{"image_size": 32, "conditioning": "none", "norm_position": "pre", "mlp_ratio": 4, "head_dim": 64, "fused_qkv": false, "moe": "top_k", "num_experts": 4, "experts_per_token": 2, "residual_init": "none"}
Rows from block 4 of a small image flow-matching model, named by matrix and row number. Rows with one number belong to one neuron. Each number is 50 + 10 x the weight over its row's rms, rounded and kept within 0 to 99. All counts start at 0.
After each neuron's rows are labels from the 100 images, of 14848 (inputs lightly noised), where the neuron reaches its highest value: "colour at peak" is the nearest of a few named colours to the mean colour under the peak. Only what is clearly more common there than usual is listed. The data: photos of plants, animals and fungi (iNaturalist). In brackets: how many of the 100, against the usual share in percent.
# fc1: MLP up (model.blocks.4.mlp.fc1.weight, 1280x320), inputs 0-159
# fc2: MLP down (model.blocks.4.mlp.fc2.weight, 320x1280, transposed), outputs 0-159

fc1.602:41 35 40 46 55 58 43 52 46 53 48 52 58 64 59 50 46 55 69 50 45 52 64 39 54 55 48 67 66 41 54 60 36 54 45 62 66 50 59 55 60 34 44 45 45 47 60 50 64 57 65 56 57 22 50 50 40 47 45 64 67 20 50 59 53 60 69 32 40 48 41 48 44 43 58 50 56 73 45 53 61 48 58 58 49 55 38 57 44 63 43 57 48 31 44 45 52 57 48 35 36 65 54 45 50 49 42 76 59 34 63 55 33 49 39 60 57 33 55 40 62 48 58 50 59 67 61 43 54 62 37 34 56 58 48 43 55 46 40 53 41 29 51 50 56 50 53 39 57 42 49 57 50 55 29 40 41 42 31 42
fc2.602:39 74 63 47 46 51 57 48 61 58 42 41 44 43 47 55 45 45 42 61 47 52 44 52 49 44 48 37 39 64 47 40 62 48 51 51 52 50 38 52 48 59 64 48 61 57 45 49 36 53 36 33 30 65 58 44 57 57 53 36 23 64 55 40 42 46 38 63 46 47 65 51 55 58 49 56 45 29 58 53 46 46 50 43 46 47 65 33 45 30 53 32 52 56 58 53 48 34 54 46 73 49 45 56 48 47 55 41 58 59 55 49 49 33 58 45 48 70 53 58 37 44 55 55 46 40 46 56 51 38 59 52 53 43 52 54 48 43 51 40 60 56 39 51 55 47 60 66 60 62 57 37 55 39 67 67 47 51 68 49
colour at peak: pink (28 vs 10.2)

fc1.584:36 34 54 62 35 46 52 44 38 31 56 45 50 64 58 62 35 63 52 49 49 44 54 48 44 55 39 51 49 43 45 67 50 37 64 58 54 65 59 39 63 53 51 53 24 53 57 51 54 62 58 62 66 64 49 59 32 54 30 37 42 33 40 55 59 48 62 50 41 45 43 46 44 52 81 45 46 40 63 51 50 46 41 48 57 39 45 60 60 50 47 55 45 48 40 45 41 41 51 59 67 59 44 30 51 44 50 49 56 35 45 33 47 38 50 54 51 50 50 70 58 50 53 46 49 48 51 55 61 51 50 58 58 34 53 55 48 53 63 37 37 44 49 53 60 58 52 60 49 50 40 60 50 58 57 58 46 53 49 55
fc2.584:63 45 52 45 48 52 57 69 78 65 62 56 71 37 44 50 54 47 79 48 50 40 37 43 44 57 63 75 48 68 50 54 28 50 50 41 43 48 45 45 43 45 47 40 46 59 39 46 52 51 39 53 48 32 60 49 59 63 51 52 45 61 45 48 50 42 47 72 52 62 67 43 38 55 44 52 44 55 52 44 60 52 46 57 59 55 55 52 48 47 62 47 50 37 60 51 58 53 58 53 38 53 47 72 54 51 51 65 48 51 46 37 53 63 49 64 59 41 57 46 46 52 44 57 44 54 65 61 29 46 56 54 55 50 55 39 61 52 41 69 55 72 47 45 47 42 45 43 49 45 52 44 68 59 43 41 51 62 55 50
colour at peak: cyan (27 vs 2.5)

fc1.243:38 41 41 59 48 73 43 60 38 50 63 69 41 58 55 69 56 35 56 60 50 45 55 49 44 53 63 48 42 62 34 36 49 46 43 46 48 21 35 48 60 46 53 36 52 46 63 77 52 46 63 62 53 68 41 52 70 44 58 55 37 38 70 50 43 51 41 60 47 46 47 52 44 29 31 48 65 43 38 49 49 50 60 66 39 36 38 51 66 45 47 41 64 40 45 55 51 51 57 59 43 61 41 36 51 58 49 68 37 44 31 39 59 54 32 51 69 49 69 63 53 65 54 44 34 53 52 55 54 56 55 38 49 55 42 62 24 45 28 49 50 53 27 41 49 52 47 44 43 41 61 56 47 43 63 39 26 49 42 59
fc2.243:38 60 62 37 52 70 70 52 50 34 49 48 55 51 49 51 55 58 56 46 58 45 42 56 65 59 48 38 40 43 55 64 37 60 63 58 57 64 59 65 62 46 60 46 33 59 42 51 57 61 55 37 42 38 33 56 54 54 48 54 37 60 56 32 37 49 38 47 48 42 60 66 67 49 62 45 55 55 68 60 55 38 57 49 42 47 55 43 51 58 55 46 54 63 50 68 58 59 46 49 57 47 53 63 31 63 52 35 58 66 41 53 28 54 58 43 39 56 23 52 56 37 52 39 46 66 71 49 42 54 42 51 29 48 54 55 59 61 65 44 48 56 54 44 38 53 65 52 52 57 57 51 60 29 48 60 69 40 49 38
colour at peak: pink (32 vs 10.2)

fc1.660:67 45 52 53 45 49 62 54 53 52 36 58 44 68 46 39 54 46 63 53 68 30 39 50 63 57 52 31 42 70 33 41 48 39 60 62 48 48 44 48 72 59 60 52 49 47 42 49 46 67 30 42 46 49 36 48 55 65 59 46 73 28 37 72 56 43 41 52 64 45 52 53 31 44 58 51 63 42 44 62 41 66 26 44 51 49 25 77 70 46 63 48 42 43 36 65 51 52 34 33 62 43 66 41 50 54 51 62 57 66 39 46 62 45 63 50 55 46 56 30 58 55 56 46 40 43 46 56 51 55 24 50 45 55 52 49 76 34 48 42 34 59 61 65 56 49 51 43 44 46 45 46 53 41 49 65 56 49 58 57
fc2.660:35 54 42 51 68 54 41 49 59 51 53 48 40 39 76 53 42 49 47 54 60 43 49 51 38 41 59 58 79 51 55 60 55 50 52 57 41 57 36 42 33 52 57 45 48 36 54 44 62 46 48 67 57 46 69 67 53 44 23 61 30 40 48 48 60 62 56 58 43 48 58 49 41 48 41 59 39 57 59 54 63 50 51 68 55 55 50 34 49 56 57 58 55 46 49 26 59 44 70 44 57 39 40 42 43 39 37 45 44 50 46 44 44 42 39 86 32 56 44 49 62 41 44 52 54 51 28 51 58 56 67 61 63 43 52 42 37 70 39 69 55 57 40 46 49 41 53 52 61 50 43 64 61 60 67 40 53 44 56 35
colour at peak: pink (27 vs 10.2)

fc1.438:44 48 71 44 52 37 44 62 61 69 37 47 43 55 38 62 45 56 38 63 42 48 43 48 47 65 45 45 33 41 49 40 67 52 44 55 54 52 34 53 68 43 40 38 45 45 67 52 64 44 51 57 61 45 50 34 33 40 39 50 38 50 45 40 52 57 41 45 51 60 69 51 48 65 41 39 42 49 37 64 57 52 49 43 41 64 58 58 43 37 48 28 48 47 64 38 46 49 54 67 53 53 55 58 71 42 59 70 37 62 53 45 42 42 47 54 53 38 80 58 45 50 47 38 33 52 24 37 37 46 67 45 59 47 54 47 50 47 44 55 46 63 61 43 40 47 73 57 40 52 30 52 45 41 55 52 61 61 32 48
fc2.438:52 46 64 59 45 56 56 54 60 50 54 60 48 54 39 57 66 56 67 54 49 51 44 39 64 48 54 67 40 50 54 42 39 45 53 40 47 48 37 45 41 62 55 56 50 55 60 40 38 57 54 19 22 47 39 47 58 61 65 41 49 53 58 48 45 54 58 51 53 76 47 41 46 36 45 48 52 38 54 49 57 50 53 67 51 62 57 51 49 56 55 52 54 41 43 46 53 56 51 48 41 52 37 68 64 53 43 43 47 66 51 33 53 53 56 59 70 52 34 47 50 42 40 64 63 59 51 65 53 45 62 57 51 62 49 50 31 56 40 42 68 62 54 36 61 47 48 48 57 44 48 38 41 63 43 39 54 64 30 54
colour at peak: pink (35 vs 10.2)

fc1.725:56 54 56 53 40 52 41 52 63 32 51 46 64 47 60 66 46 40 63 56 71 66 45 45 49 36 47 61 57 34 42 61 45 39 37 70 32 43 38 56 34 53 37 43 50 47 48 38 56 59 37 56 36 54 67 60 41 51 46 59 47 66 50 53 48 49 53 48 57 51 31 52 42 36 46 48 54 60 58 41 54 43 50 37 43 45 55 53 31 53 57 69 81 66 53 39 70 71 58 58 50 61 38 26 65 25 57 38 48 52 49 47 45 34 46 51 42 56 61 44 45 43 56 66 66 45 47 73 61 37 48 43 34 44 32 32 46 55 56 48 47 63 36 51 38 42 53 54 65 38 57 62 52 50 47 34 42 48 34 38
fc2.725:44 38 34 48 58 47 29 43 55 50 34 47 44 49 56 59 46 55 43 68 38 34 69 47 56 59 38 48 42 62 43 55 69 55 64 37 63 41 43 68 56 52 63 60 59 49 40 65 61 42 41 37 57 56 38 39 44 41 52 44 36 31 54 36 44 45 53 60 29 56 51 35 50 59 60 54 36 44 45 55 42 67 46 69 70 44 49 38 66 40 49 49 38 52 32 46 45 50 40 53 47 52 56 64 27 62 32 54 46 43 58 51 66 45 62 63 49 50 48 50 55 62 67 33 39 68 67 31 51 47 37 71 42 54 57 67 48 47 56 46 42 50 72 48 42 51 44 43 32 51 44 52 56 62 48 56 59 58 51 54
colour at peak: black (46 vs 3.5)

fc1.65:58 34 54 42 60 57 59 37 63 47 59 42 46 54 66 51 39 41 53 53 55 44 63 42 56 51 56 56 45 44 64 52 53 61 44 54 41 53 28 52 50 63 57 49 52 52 50 53 53 57 55 65 51 45 39 44 48 57 54 54 46 57 27 41 41 56 52 58 55 52 50 39 37 39 52 43 59 61 56 63 59 51 45 40 48 69 44 54 51 37 54 54 63 52 49 38 49 37 59 63 72 45 43 37 33 44 33 41 40 43 57 46 42 46 67 76 39 57 26 53 50 42 40 59 60 68 60 29 54 60 64 60 56 43 50 44 55 49 73 35 42 66 53 46 54 56 64 55 38 57 53 56 52 51 55 38 46 56 52 25
fc2.65:59 48 52 71 33 54 45 67 44 45 41 55 59 57 31 57 47 41 39 43 53 49 44 46 39 44 35 53 48 43 42 42 34 53 45 40 64 36 74 46 61 46 64 49 39 50 58 44 39 33 44 41 48 38 55 74 62 47 50 54 40 40 60 54 47 49 61 49 55 57 62 48 62 76 63 44 33 38 46 42 35 43 59 60 56 44 52 71 52 61 54 42 41 41 55 56 48 41 58 47 37 40 53 58 52 59 58 47 48 53 48 49 43 36 45 42 61 51 54 59 47 64 58 46 47 35 51 52 45 45 41 39 53 63 56 57 47 43 30 49 42 37 39 60 55 48 36 46 55 63 39 47 51 56 53 40 70 46 48 59
colour at peak: white (34 vs 5.7); pink (30 vs 10.2)

fc1.470:48 56 56 38 51 75 55 65 53 31 55 44 64 50 60 66 53 41 40 50 20 47 46 43 32 44 62 33 43 60 50 38 72 58 55 41 52 33 52 57 63 60 50 53 38 57 52 37 55 61 60 52 64 62 57 70 35 64 23 46 66 51 28 34 70 54 28 50 50 53 48 58 63 47 60 38 30 45 36 54 67 44 40 41 56 45 40 48 60 58 57 46 62 56 48 46 45 44 41 58 42 57 50 39 61 50 59 65 44 59 69 54 47 50 44 53 50 58 49 57 48 47 54 46 44 44 62 44 58 59 49 43 58 49 60 58 40 35 60 53 39 63 57 52 54 44 45 57 66 48 58 48 53 49 43 41 50 46 33 51
fc2.470:56 40 51 50 47 29 60 60 55 53 60 57 50 57 40 34 41 51 32 53 54 44 64 49 57 61 25 58 56 44 49 72 28 33 45 67 64 63 49 42 57 57 59 58 58 42 56 48 63 38 37 36 58 45 46 58 67 33 62 48 22 49 52 64 51 60 50 62 42 50 50 40 40 60 51 63 51 58 49 37 51 53 49 46 44 50 44 44 49 43 42 43 52 32 45 56 54 52 50 50 60 46 50 54 39 46 49 50 62 34 45 45 44 59 49 60 60 53 44 49 45 59 44 49 61 57 35 57 44 46 45 61 42 44 51 34 51 34 59 40 47 35 27 49 57 57 53 64 38 46 42 54 54 64 49 40 38 47 40 62
colour at peak: white (45 vs 5.7)

fc1.118:42 66 45 50 56 42 53 33 43 47 49 41 33 57 59 49 50 68 41 37 52 51 49 62 58 57 48 55 54 36 63 39 45 31 64 48 44 31 35 59 50 47 55 54 52 74 69 65 48 63 35 44 67 74 42 36 35 36 39 38 51 51 61 48 69 54 37 63 43 49 43 44 36 50 71 45 43 44 35 45 34 64 31 40 41 73 60 47 40 69 34 56 55 30 62 49 57 47 58 58 47 37 56 54 47 44 63 59 35 51 34 41 63 62 43 52 41 44 55 64 68 56 35 67 54 51 49 56 52 51 65 64 56 37 58 61 47 45 50 55 42 54 49 41 40 44 58 63 46 44 78 63 41 46 55 59 56 44 64 30
fc2.118:57 33 64 40 44 54 56 68 68 58 48 55 69 34 29 56 52 26 59 60 45 56 52 39 38 39 59 48 38 75 42 60 64 59 21 52 57 61 65 47 49 53 34 49 52 30 39 36 52 47 62 54 28 44 53 60 60 56 60 67 52 48 38 55 34 50 66 47 54 52 57 56 69 48 29 51 53 47 53 60 44 40 64 59 65 35 57 58 59 23 59 46 57 65 57 46 31 50 49 50 50 57 43 49 53 45 48 40 66 52 66 59 45 50 53 43 59 63 44 37 40 37 65 46 46 59 44 43 38 56 48 36 44 55 47 39 44 51 59 45 68 48 59 45 61 49 39 31 50 59 27 37 46 52 44 40 48 55 36 61
colour at peak: brown (55 vs 24.3)

fc1.53:48 33 56 47 49 38 44 47 69 58 26 53 57 34 47 58 59 44 53 56 52 61 49 33 57 51 44 73 53 55 61 44 47 45 37 56 47 69 50 47 52 38 40 59 62 46 47 30 66 50 51 42 63 50 64 49 48 44 60 61 50 60 52 47 43 45 67 39 50 55 53 49 40 45 62 64 68 43 53 51 52 53 38 54 53 44 58 48 68 61 46 54 55 36 48 57 63 41 44 61 36 50 65 42 59 57 54 42 46 47 46 56 53 38 34 40 47 50 65 37 63 38 37 42 47 51 45 56 46 59 54 36 57 47 42 56 53 21 51 57 49 59 42 58 65 43 43 44 52 59 50 35 42 59 44 24 43 36 51 31
fc2.53:53 44 47 50 52 51 44 35 39 53 54 57 32 58 39 45 39 51 43 48 58 53 35 45 40 37 56 24 56 39 34 43 53 48 53 50 48 55 45 62 36 59 47 40 40 55 55 68 54 53 49 59 37 55 27 49 61 49 57 46 45 44 42 46 59 67 55 48 41 66 46 37 56 59 51 47 40 48 49 37 49 36 59 35 44 57 52 48 37 45 51 32 54 52 50 60 39 39 56 58 65 46 55 50 54 39 41 45 43 44 58 55 54 67 45 54 39 48 60 58 53 50 68 56 54 47 35 44 62 52 45 44 50 50 66 52 32 64 63 39 33 62 41 43 58 50 54 42 60 32 46 63 60 56 55 66 61 53 54 48
colour at peak: pink (26 vs 10.2)

fc1.157:40 65 48 46 68 56 51 50 63 45 46 45 50 28 58 72 53 47 57 43 55 40 51 46 39 38 63 59 46 52 46 38 54 49 47 38 58 46 40 36 55 51 65 53 47 42 28 40 41 47 44 53 46 54 45 53 34 38 55 55 43 57 60 45 41 51 40 52 62 61 47 53 63 57 74 49 18 50 42 42 70 43 63 39 55 49 60 48 47 44 58 59 62 26 69 62 50 53 60 63 62 49 60 34 54 57 48 45 52 61 59 64 33 51 47 39 55 47 53 64 60 79 49 51 40 65 49 41 38 53 61 54 51 59 52 31 62 38 60 61 67 39 53 38 46 55 37 67 35 58 50 41 52 42 59 39 56 66 46 43
fc2.157:63 37 59 53 41 48 40 58 58 62 39 60 64 51 45 40 55 65 54 50 45 59 55 50 63 46 40 39 44 46 55 56 64 73 41 53 44 59 65 53 39 30 25 61 45 52 63 48 50 41 41 57 50 55 56 59 33 53 50 48 55 45 50 49 52 52 40 39 55 51 36 35 44 38 35 53 59 46 51 44 37 47 59 55 58 58 48 50 44 30 39 48 58 62 52 27 54 40 41 45 48 33 20 66 38 79 41 43 56 26 58 53 56 40 55 43 46 66 59 32 41 35 50 48 50 40 62 60 49 58 55 61 49 53 53 44 55 63 36 51 52 35 52 44 67 47 46 45 48 36 54 48 61 31 37 57 50 36 46 57
colour at peak: black (40 vs 3.5)

fc1.601:53 73 59 66 57 70 51 58 52 47 58 50 52 59 64 63 55 42 60 27 39 45 56 45 59 44 56 47 64 46 40 34 43 55 52 53 53 63 57 50 47 41 57 57 33 44 41 57 51 38 47 48 50 59 56 37 31 62 47 56 59 53 56 45 59 68 40 60 43 50 22 60 50 54 32 48 66 41 45 48 40 62 39 48 67 46 26 32 63 40 52 35 40 43 49 38 68 41 59 60 45 49 47 40 54 53 64 38 51 46 48 47 40 53 55 40 42 58 49 69 38 43 60 55 47 39 70 48 40 49 57 45 54 34 31 65 47 42 42 47 50 50 49 52 36 44 61 48 59 50 64 56 38 57 47 52 60 31 47 40
fc2.601:38 47 29 42 50 29 43 54 49 53 44 44 60 19 39 49 46 53 74 53 55 65 50 54 40 63 46 65 52 67 62 49 52 36 51 68 66 47 36 54 45 46 35 58 63 46 67 40 58 49 54 46 45 29 23 44 56 55 45 41 41 37 45 60 58 39 56 58 45 58 63 40 59 41 68 40 40 48 54 55 55 62 58 49 53 58 47 56 48 65 45 53 60 59 55 45 43 38 50 49 43 66 45 43 55 56 38 68 52 45 49 59 47 61 40 68 60 54 40 42 60 59 45 38 68 50 43 45 48 60 65 49 20 47 52 37 66 61 44 40 55 41 41 43 44 52 38 43 59 60 38 59 57 45 43 59 48 75 46 75
colour at peak: grey (76 vs 50)

fc1.122:42 65 47 53 44 51 49 38 44 40 53 49 50 33 52 41 58 47 58 49 74 37 56 58 68 53 39 51 44 38 42 54 50 61 55 42 55 57 55 44 64 56 53 50 45 38 56 37 51 35 47 56 48 60 62 43 74 50 73 50 50 54 30 44 68 47 46 58 55 58 35 61 53 48 49 55 35 58 42 62 62 43 28 50 42 46 50 47 44 45 47 62 41 55 48 45 54 30 53 34 51 63 58 59 53 70 41 35 30 66 46 52 67 49 47 55 49 32 39 49 54 72 31 71 30 36 62 39 50 55 49 54 45 57 47 55 46 62 45 55 49 69 68 49 48 59 49 59 56 42 39 48 52 69 55 43 55 52 58 45
fc2.122:38 32 55 56 41 38 36 67 57 58 44 41 29 43 49 38 62 37 45 52 50 79 38 51 31 28 45 63 33 74 39 29 49 59 46 58 59 62 38 42 56 42 52 49 33 47 43 61 55 54 42 63 49 29 51 45 60 60 39 43 42 43 55 45 44 50 34 52 47 43 47 49 52 59 55 33 62 56 65 52 42 66 49 59 47 62 44 48 54 48 53 44 46 45 52 52 53 56 66 58 42 40 64 44 53 47 52 61 58 38 45 30 54 55 57 47 51 53 51 47 19 15 72 46 45 56 34 63 46 32 58 46 53 46 50 40 54 38 59 36 61 33 38 56 56 42 48 40 46 64 47 56 42 44 51 45 51 40 42 56
colour at peak: grey (81 vs 50)

fc1.328:67 55 51 50 59 75 35 52 49 46 63 47 48 46 52 78 42 50 40 47 43 60 49 64 47 44 51 49 65 68 61 49 43 55 38 40 66 67 58 54 55 61 45 45 53 54 65 49 54 44 45 57 52 52 57 43 70 50 63 49 45 52 59 52 65 40 46 48 51 58 52 40 38 58 54 40 66 48 52 59 69 49 54 61 51 32 51 54 47 25 46 59 61 47 50 59 67 45 47 38 54 33 65 46 60 44 44 66 28 51 51 34 62 68 72 28 49 45 44 38 43 56 53 58 46 32 45 38 54 39 36 50 46 53 60 44 49 54 37 58 41 56 64 66 46 52 46 54 51 46 41 59 44 51 35 64 34 46 65 51
fc2.328:42 48 58 45 53 56 60 57 57 39 24 43 40 54 49 38 49 42 42 47 53 42 53 38 55 72 49 49 46 49 42 58 57 27 56 61 57 46 42 62 59 58 58 38 61 65 54 52 32 48 64 42 52 70 52 55 41 69 69 47 46 38 54 61 51 58 40 50 54 56 57 49 47 35 58 36 57 48 56 34 29 63 42 59 67 43 48 49 57 48 65 48 54 49 64 55 39 40 44 49 41 61 42 60 40 32 57 32 50 38 53 58 34 49 42 46 48 44 50 46 45 52 35 77 47 49 43 46 46 59 61 38 43 38 26 67 65 39 73 59 37 45 73 66 50 41 49 65 44 49 50 41 54 50 54 60 30 54 51 36
colour at peak: pink (26 vs 10.2)

fc1.437:24 51 47 38 43 33 54 46 51 50 49 43 47 54 56 66 49 54 56 43 52 37 56 50 55 53 62 37 39 49 66 50 60 40 56 43 49 56 55 50 59 45 62 55 52 47 43 48 52 41 60 44 53 33 58 63 56 59 56 32 64 45 65 29 43 41 67 49 66 62 46 54 50 50 44 56 47 59 27 44 30 56 54 42 31 27 44 64 69 59 36 41 41 38 64 55 53 34 44 56 71 58 53 58 40 46 53 35 37 51 56 43 34 52 60 55 38 54 62 48 41 43 36 52 62 42 66 51 56 71 39 39 54 34 42 41 66 39 69 42 71 43 56 45 31 52 45 49 45 46 61 49 63 48 56 50 22 37 47 39
fc2.437:55 62 44 70 50 50 37 55 37 54 67 42 45 51 53 36 52 33 40 45 50 52 54 39 53 47 32 52 56 65 51 53 42 55 40 50 43 49 51 54 60 68 54 36 50 41 54 48 20 44 66 61 56 53 56 55 61 37 42 49 50 71 58 53 49 46 46 51 46 47 60 60 37 40 46 35 58 52 53 58 56 42 55 44 59 48 71 40 50 34 60 64 55 58 52 73 33 73 45 43 25 54 54 53 61 50 57 49 49 63 46 59 51 43 37 44 37 40 26 48 44 58 67 41 54 65 31 51 47 53 57 56 57 61 42 51 46 66 47 58 54 52 43 49 47 59 43 65 54 70 40 43 50 50 33 59 51 46 43 55
colour at peak: grey (78 vs 50)

fc1.397:50 48 46 46 44 54 56 44 53 54 60 57 67 47 46 45 50 74 45 67 39 38 51 53 73 65 69 45 60 51 47 56 31 58 47 43 49 57 60 65 56 45 51 53 53 65 34 43 55 53 63 32 43 57 61 64 48 58 67 60 43 57 45 37 68 59 41 48 55 42 40 67 74 54 57 36 32 57 64 39 49 63 49 37 38 37 61 46 66 52 53 36 37 35 57 60 49 52 38 65 56 43 55 46 38 37 67 41 51 55 39 48 45 48 39 43 42 49 47 52 57 50 38 49 68 44 48 44 35 37 56 42 57 70 62 48 32 55 53 51 49 43 41 41 52 42 39 47 58 45 72 55 38 54 61 52 45 52 40 52
fc2.397:43 63 48 39 60 50 56 56 49 66 49 47 48 82 65 61 54 41 39 32 42 45 39 58 49 48 30 36 43 49 53 53 53 47 33 58 58 59 48 41 43 63 50 49 34 51 45 46 38 48 54 54 44 44 52 41 53 28 38 46 40 55 63 51 54 60 56 57 30 59 51 44 36 68 51 74 62 39 42 61 56 56 54 46 55 64 56 51 36 49 55 54 46 59 55 41 54 49 33 65 51 50 41 58 57 41 38 44 43 45 47 41 52 41 50 66 58 41 61 46 25 47 60 44 47 62 66 57 60 63 33 39 33 42 40 55 58 49 29 51 58 57 54 50 66 57 58 61 50 57 45 34 51 58 43 55 42 37 53 58
colour at peak: grey (78 vs 50)

fc1.546:47 45 62 59 61 61 62 53 51 55 48 49 44 66 43 56 58 49 37 44 64 46 46 42 42 50 54 47 55 47 53 65 41 53 46 77 61 56 45 72 49 53 39 45 43 50 44 61 53 50 45 58 49 63 57 44 65 40 52 26 59 67 45 39 60 53 39 48 63 41 46 60 43 69 35 65 37 49 48 61 66 58 56 44 66 53 39 43 39 63 43 55 50 60 53 47 48 44 57 46 27 33 64 50 33 53 63 39 45 67 40 60 71 44 57 60 59 29 40 53 71 65 52 47 54 61 52 51 55 54 58 51 30 80 53 46 56 48 32 53 56 49 42 59 42 38 50 42 44 51 32 37 41 60 57 67 53 65 48 42
fc2.546:53 45 42 61 34 35 47 58 45 54 57 41 48 32 46 54 47 59 59 67 64 52 33 46 50 50 48 47 54 47 62 53 58 69 51 40 58 55 51 44 46 55 50 54 47 46 53 50 51 43 58 39 30 35 39 63 37 54 60 39 37 45 54 55 36 39 52 45 48 53 53 35 36 51 54 45 63 45 62 44 37 56 48 51 36 47 55 74 62 33 57 57 46 51 41 45 49 50 29 41 57 65 41 37 58 44 45 79 68 43 41 49 25 42 36 48 58 65 39 54 32 29 61 41 35 37 58 55 57 54 35 54 73 45 43 64 46 39 76 58 52 44 54 54 48 57 58 60 55 58 48 31 48 41 50 35 57 24 52 53
colour at peak: brown (49 vs 24.3)

fc1.310:44 67 51 42 60 53 51 27 53 58 38 40 52 46 49 60 47 42 62 64 46 42 42 40 65 58 40 27 57 38 52 56 48 49 47 49 42 47 53 60 57 41 55 37 47 57 50 44 48 58 47 60 52 30 41 43 57 53 63 59 60 53 72 47 57 38 65 42 66 49 62 41 45 42 55 47 56 57 54 67 62 66 57 41 38 52 27 50 58 48 59 36 36 59 45 63 70 59 42 47 59 53 57 63 30 73 45 44 38 37 62 33 40 56 57 59 43 45 33 48 39 48 36 51 55 57 48 41 66 45 46 54 47 40 59 47 37 61 51 47 70 48 56 51 50 49 50 43 62 68 60 62 43 57 61 57 48 44 56 49
fc2.310:45 52 49 66 42 50 43 76 61 52 59 40 54 57 59 30 29 39 46 48 40 55 46 59 41 44 53 58 52 53 46 47 42 61 61 48 52 69 56 37 53 57 61 35 52 65 51 49 38 52 49 47 41 53 57 50 45 56 43 41 62 40 49 46 60 50 63 63 48 56 37 38 52 47 56 58 62 64 43 36 53 39 49 50 45 57 71 54 36 66 52 49 59 49 64 25 61 57 57 47 55 51 41 52 45 45 58 35 53 43 46 59 46 43 41 50 39 56 48 54 57 57 73 35 46 69 59 63 28 54 36 48 52 50 50 45 48 25 39 57 63 31 61 41 40 49 49 20 56 52 45 65 26 60 46 43 52 51 33 47
colour at peak: grey (82 vs 50)

fc1.574:52 40 43 44 47 63 65 51 52 58 65 28 60 55 47 53 39 45 41 42 46 58 47 59 54 36 63 43 55 46 62 51 65 39 50 29 34 42 50 50 46 44 55 47 46 44 48 59 46 46 72 48 52 78 39 41 59 47 43 46 53 33 56 50 57 36 55 50 80 48 46 39 46 67 70 42 36 50 71 49 57 28 50 55 58 51 48 57 47 56 67 43 34 59 65 74 65 42 52 45 56 61 47 41 44 49 55 39 44 48 48 47 40 51 37 51 52 44 49 58 36 52 52 63 52 50 44 51 66 25 42 61 52 49 66 57 65 62 65 43 59 42 42 36 61 63 59 40 53 57 44 47 67 42 44 40 64 56 53 70
fc2.574:41 53 45 64 58 43 42 54 53 29 45 61 50 37 42 38 27 42 64 47 58 51 55 55 46 67 46 58 36 54 34 42 33 55 45 49 66 60 59 50 36 50 37 46 36 49 55 47 53 47 55 57 30 38 62 64 39 38 48 51 52 46 37 41 53 62 48 62 25 50 47 58 49 50 41 56 47 45 31 52 65 45 49 46 41 48 56 50 42 46 37 39 61 39 35 54 35 69 60 43 49 45 45 54 50 55 54 53 57 45 44 50 63 53 60 49 59 58 45 55 53 64 41 40 42 40 56 58 46 65 53 53 41 36 40 49 39 55 46 61 44 53 57 47 37 30 54 51 49 33 49 41 38 64 53 43 49 37 55 40
colour at peak: black (40 vs 3.5)

fc1.540:50 44 54 53 52 53 37 53 59 38 55 53 38 50 49 39 50 48 61 53 60 63 58 58 46 43 46 47 44 56 42 45 44 49 51 43 56 42 61 59 59 45 54 43 55 45 65 57 48 46 64 36 33 50 66 60 41 51 53 64 36 71 48 37 32 41 36 45 54 50 49 48 53 35 61 37 35 55 61 66 58 56 45 54 26 56 54 54 49 33 52 57 54 52 50 50 49 47 44 49 63 40 48 37 53 51 48 52 61 73 37 49 72 52 55 36 48 51 39 44 57 49 59 44 34 37 57 43 43 51 57 44 40 54 37 31 33 53 45 43 39 41 51 58 48 39 52 55 40 46 66 41 44 56 64 38 53 47 49 49
fc2.540:43 53 41 58 37 37 46 53 33 56 41 57 59 63 39 53 43 56 38 59 43 48 48 41 38 63 40 45 57 49 46 76 52 57 41 45 47 56 46 50 62 58 45 46 22 40 54 61 46 45 56 53 59 53 47 60 52 58 26 39 47 40 56 50 60 68 49 39 64 51 57 58 51 55 39 56 55 46 52 54 27 58 48 30 53 41 71 52 64 50 51 43 67 54 52 54 53 41 48 35 40 46 60 52 44 57 48 68 63 43 68 54 48 41 42 53 60 57 53 62 43 58 55 62 53 47 59 63 50 62 43 60 52 60 36 70 56 40 51 37 46 36 20 45 65 62 49 49 54 54 33 43 47 55 47 69 58 30 63 77
colour at peak: white (54 vs 5.7)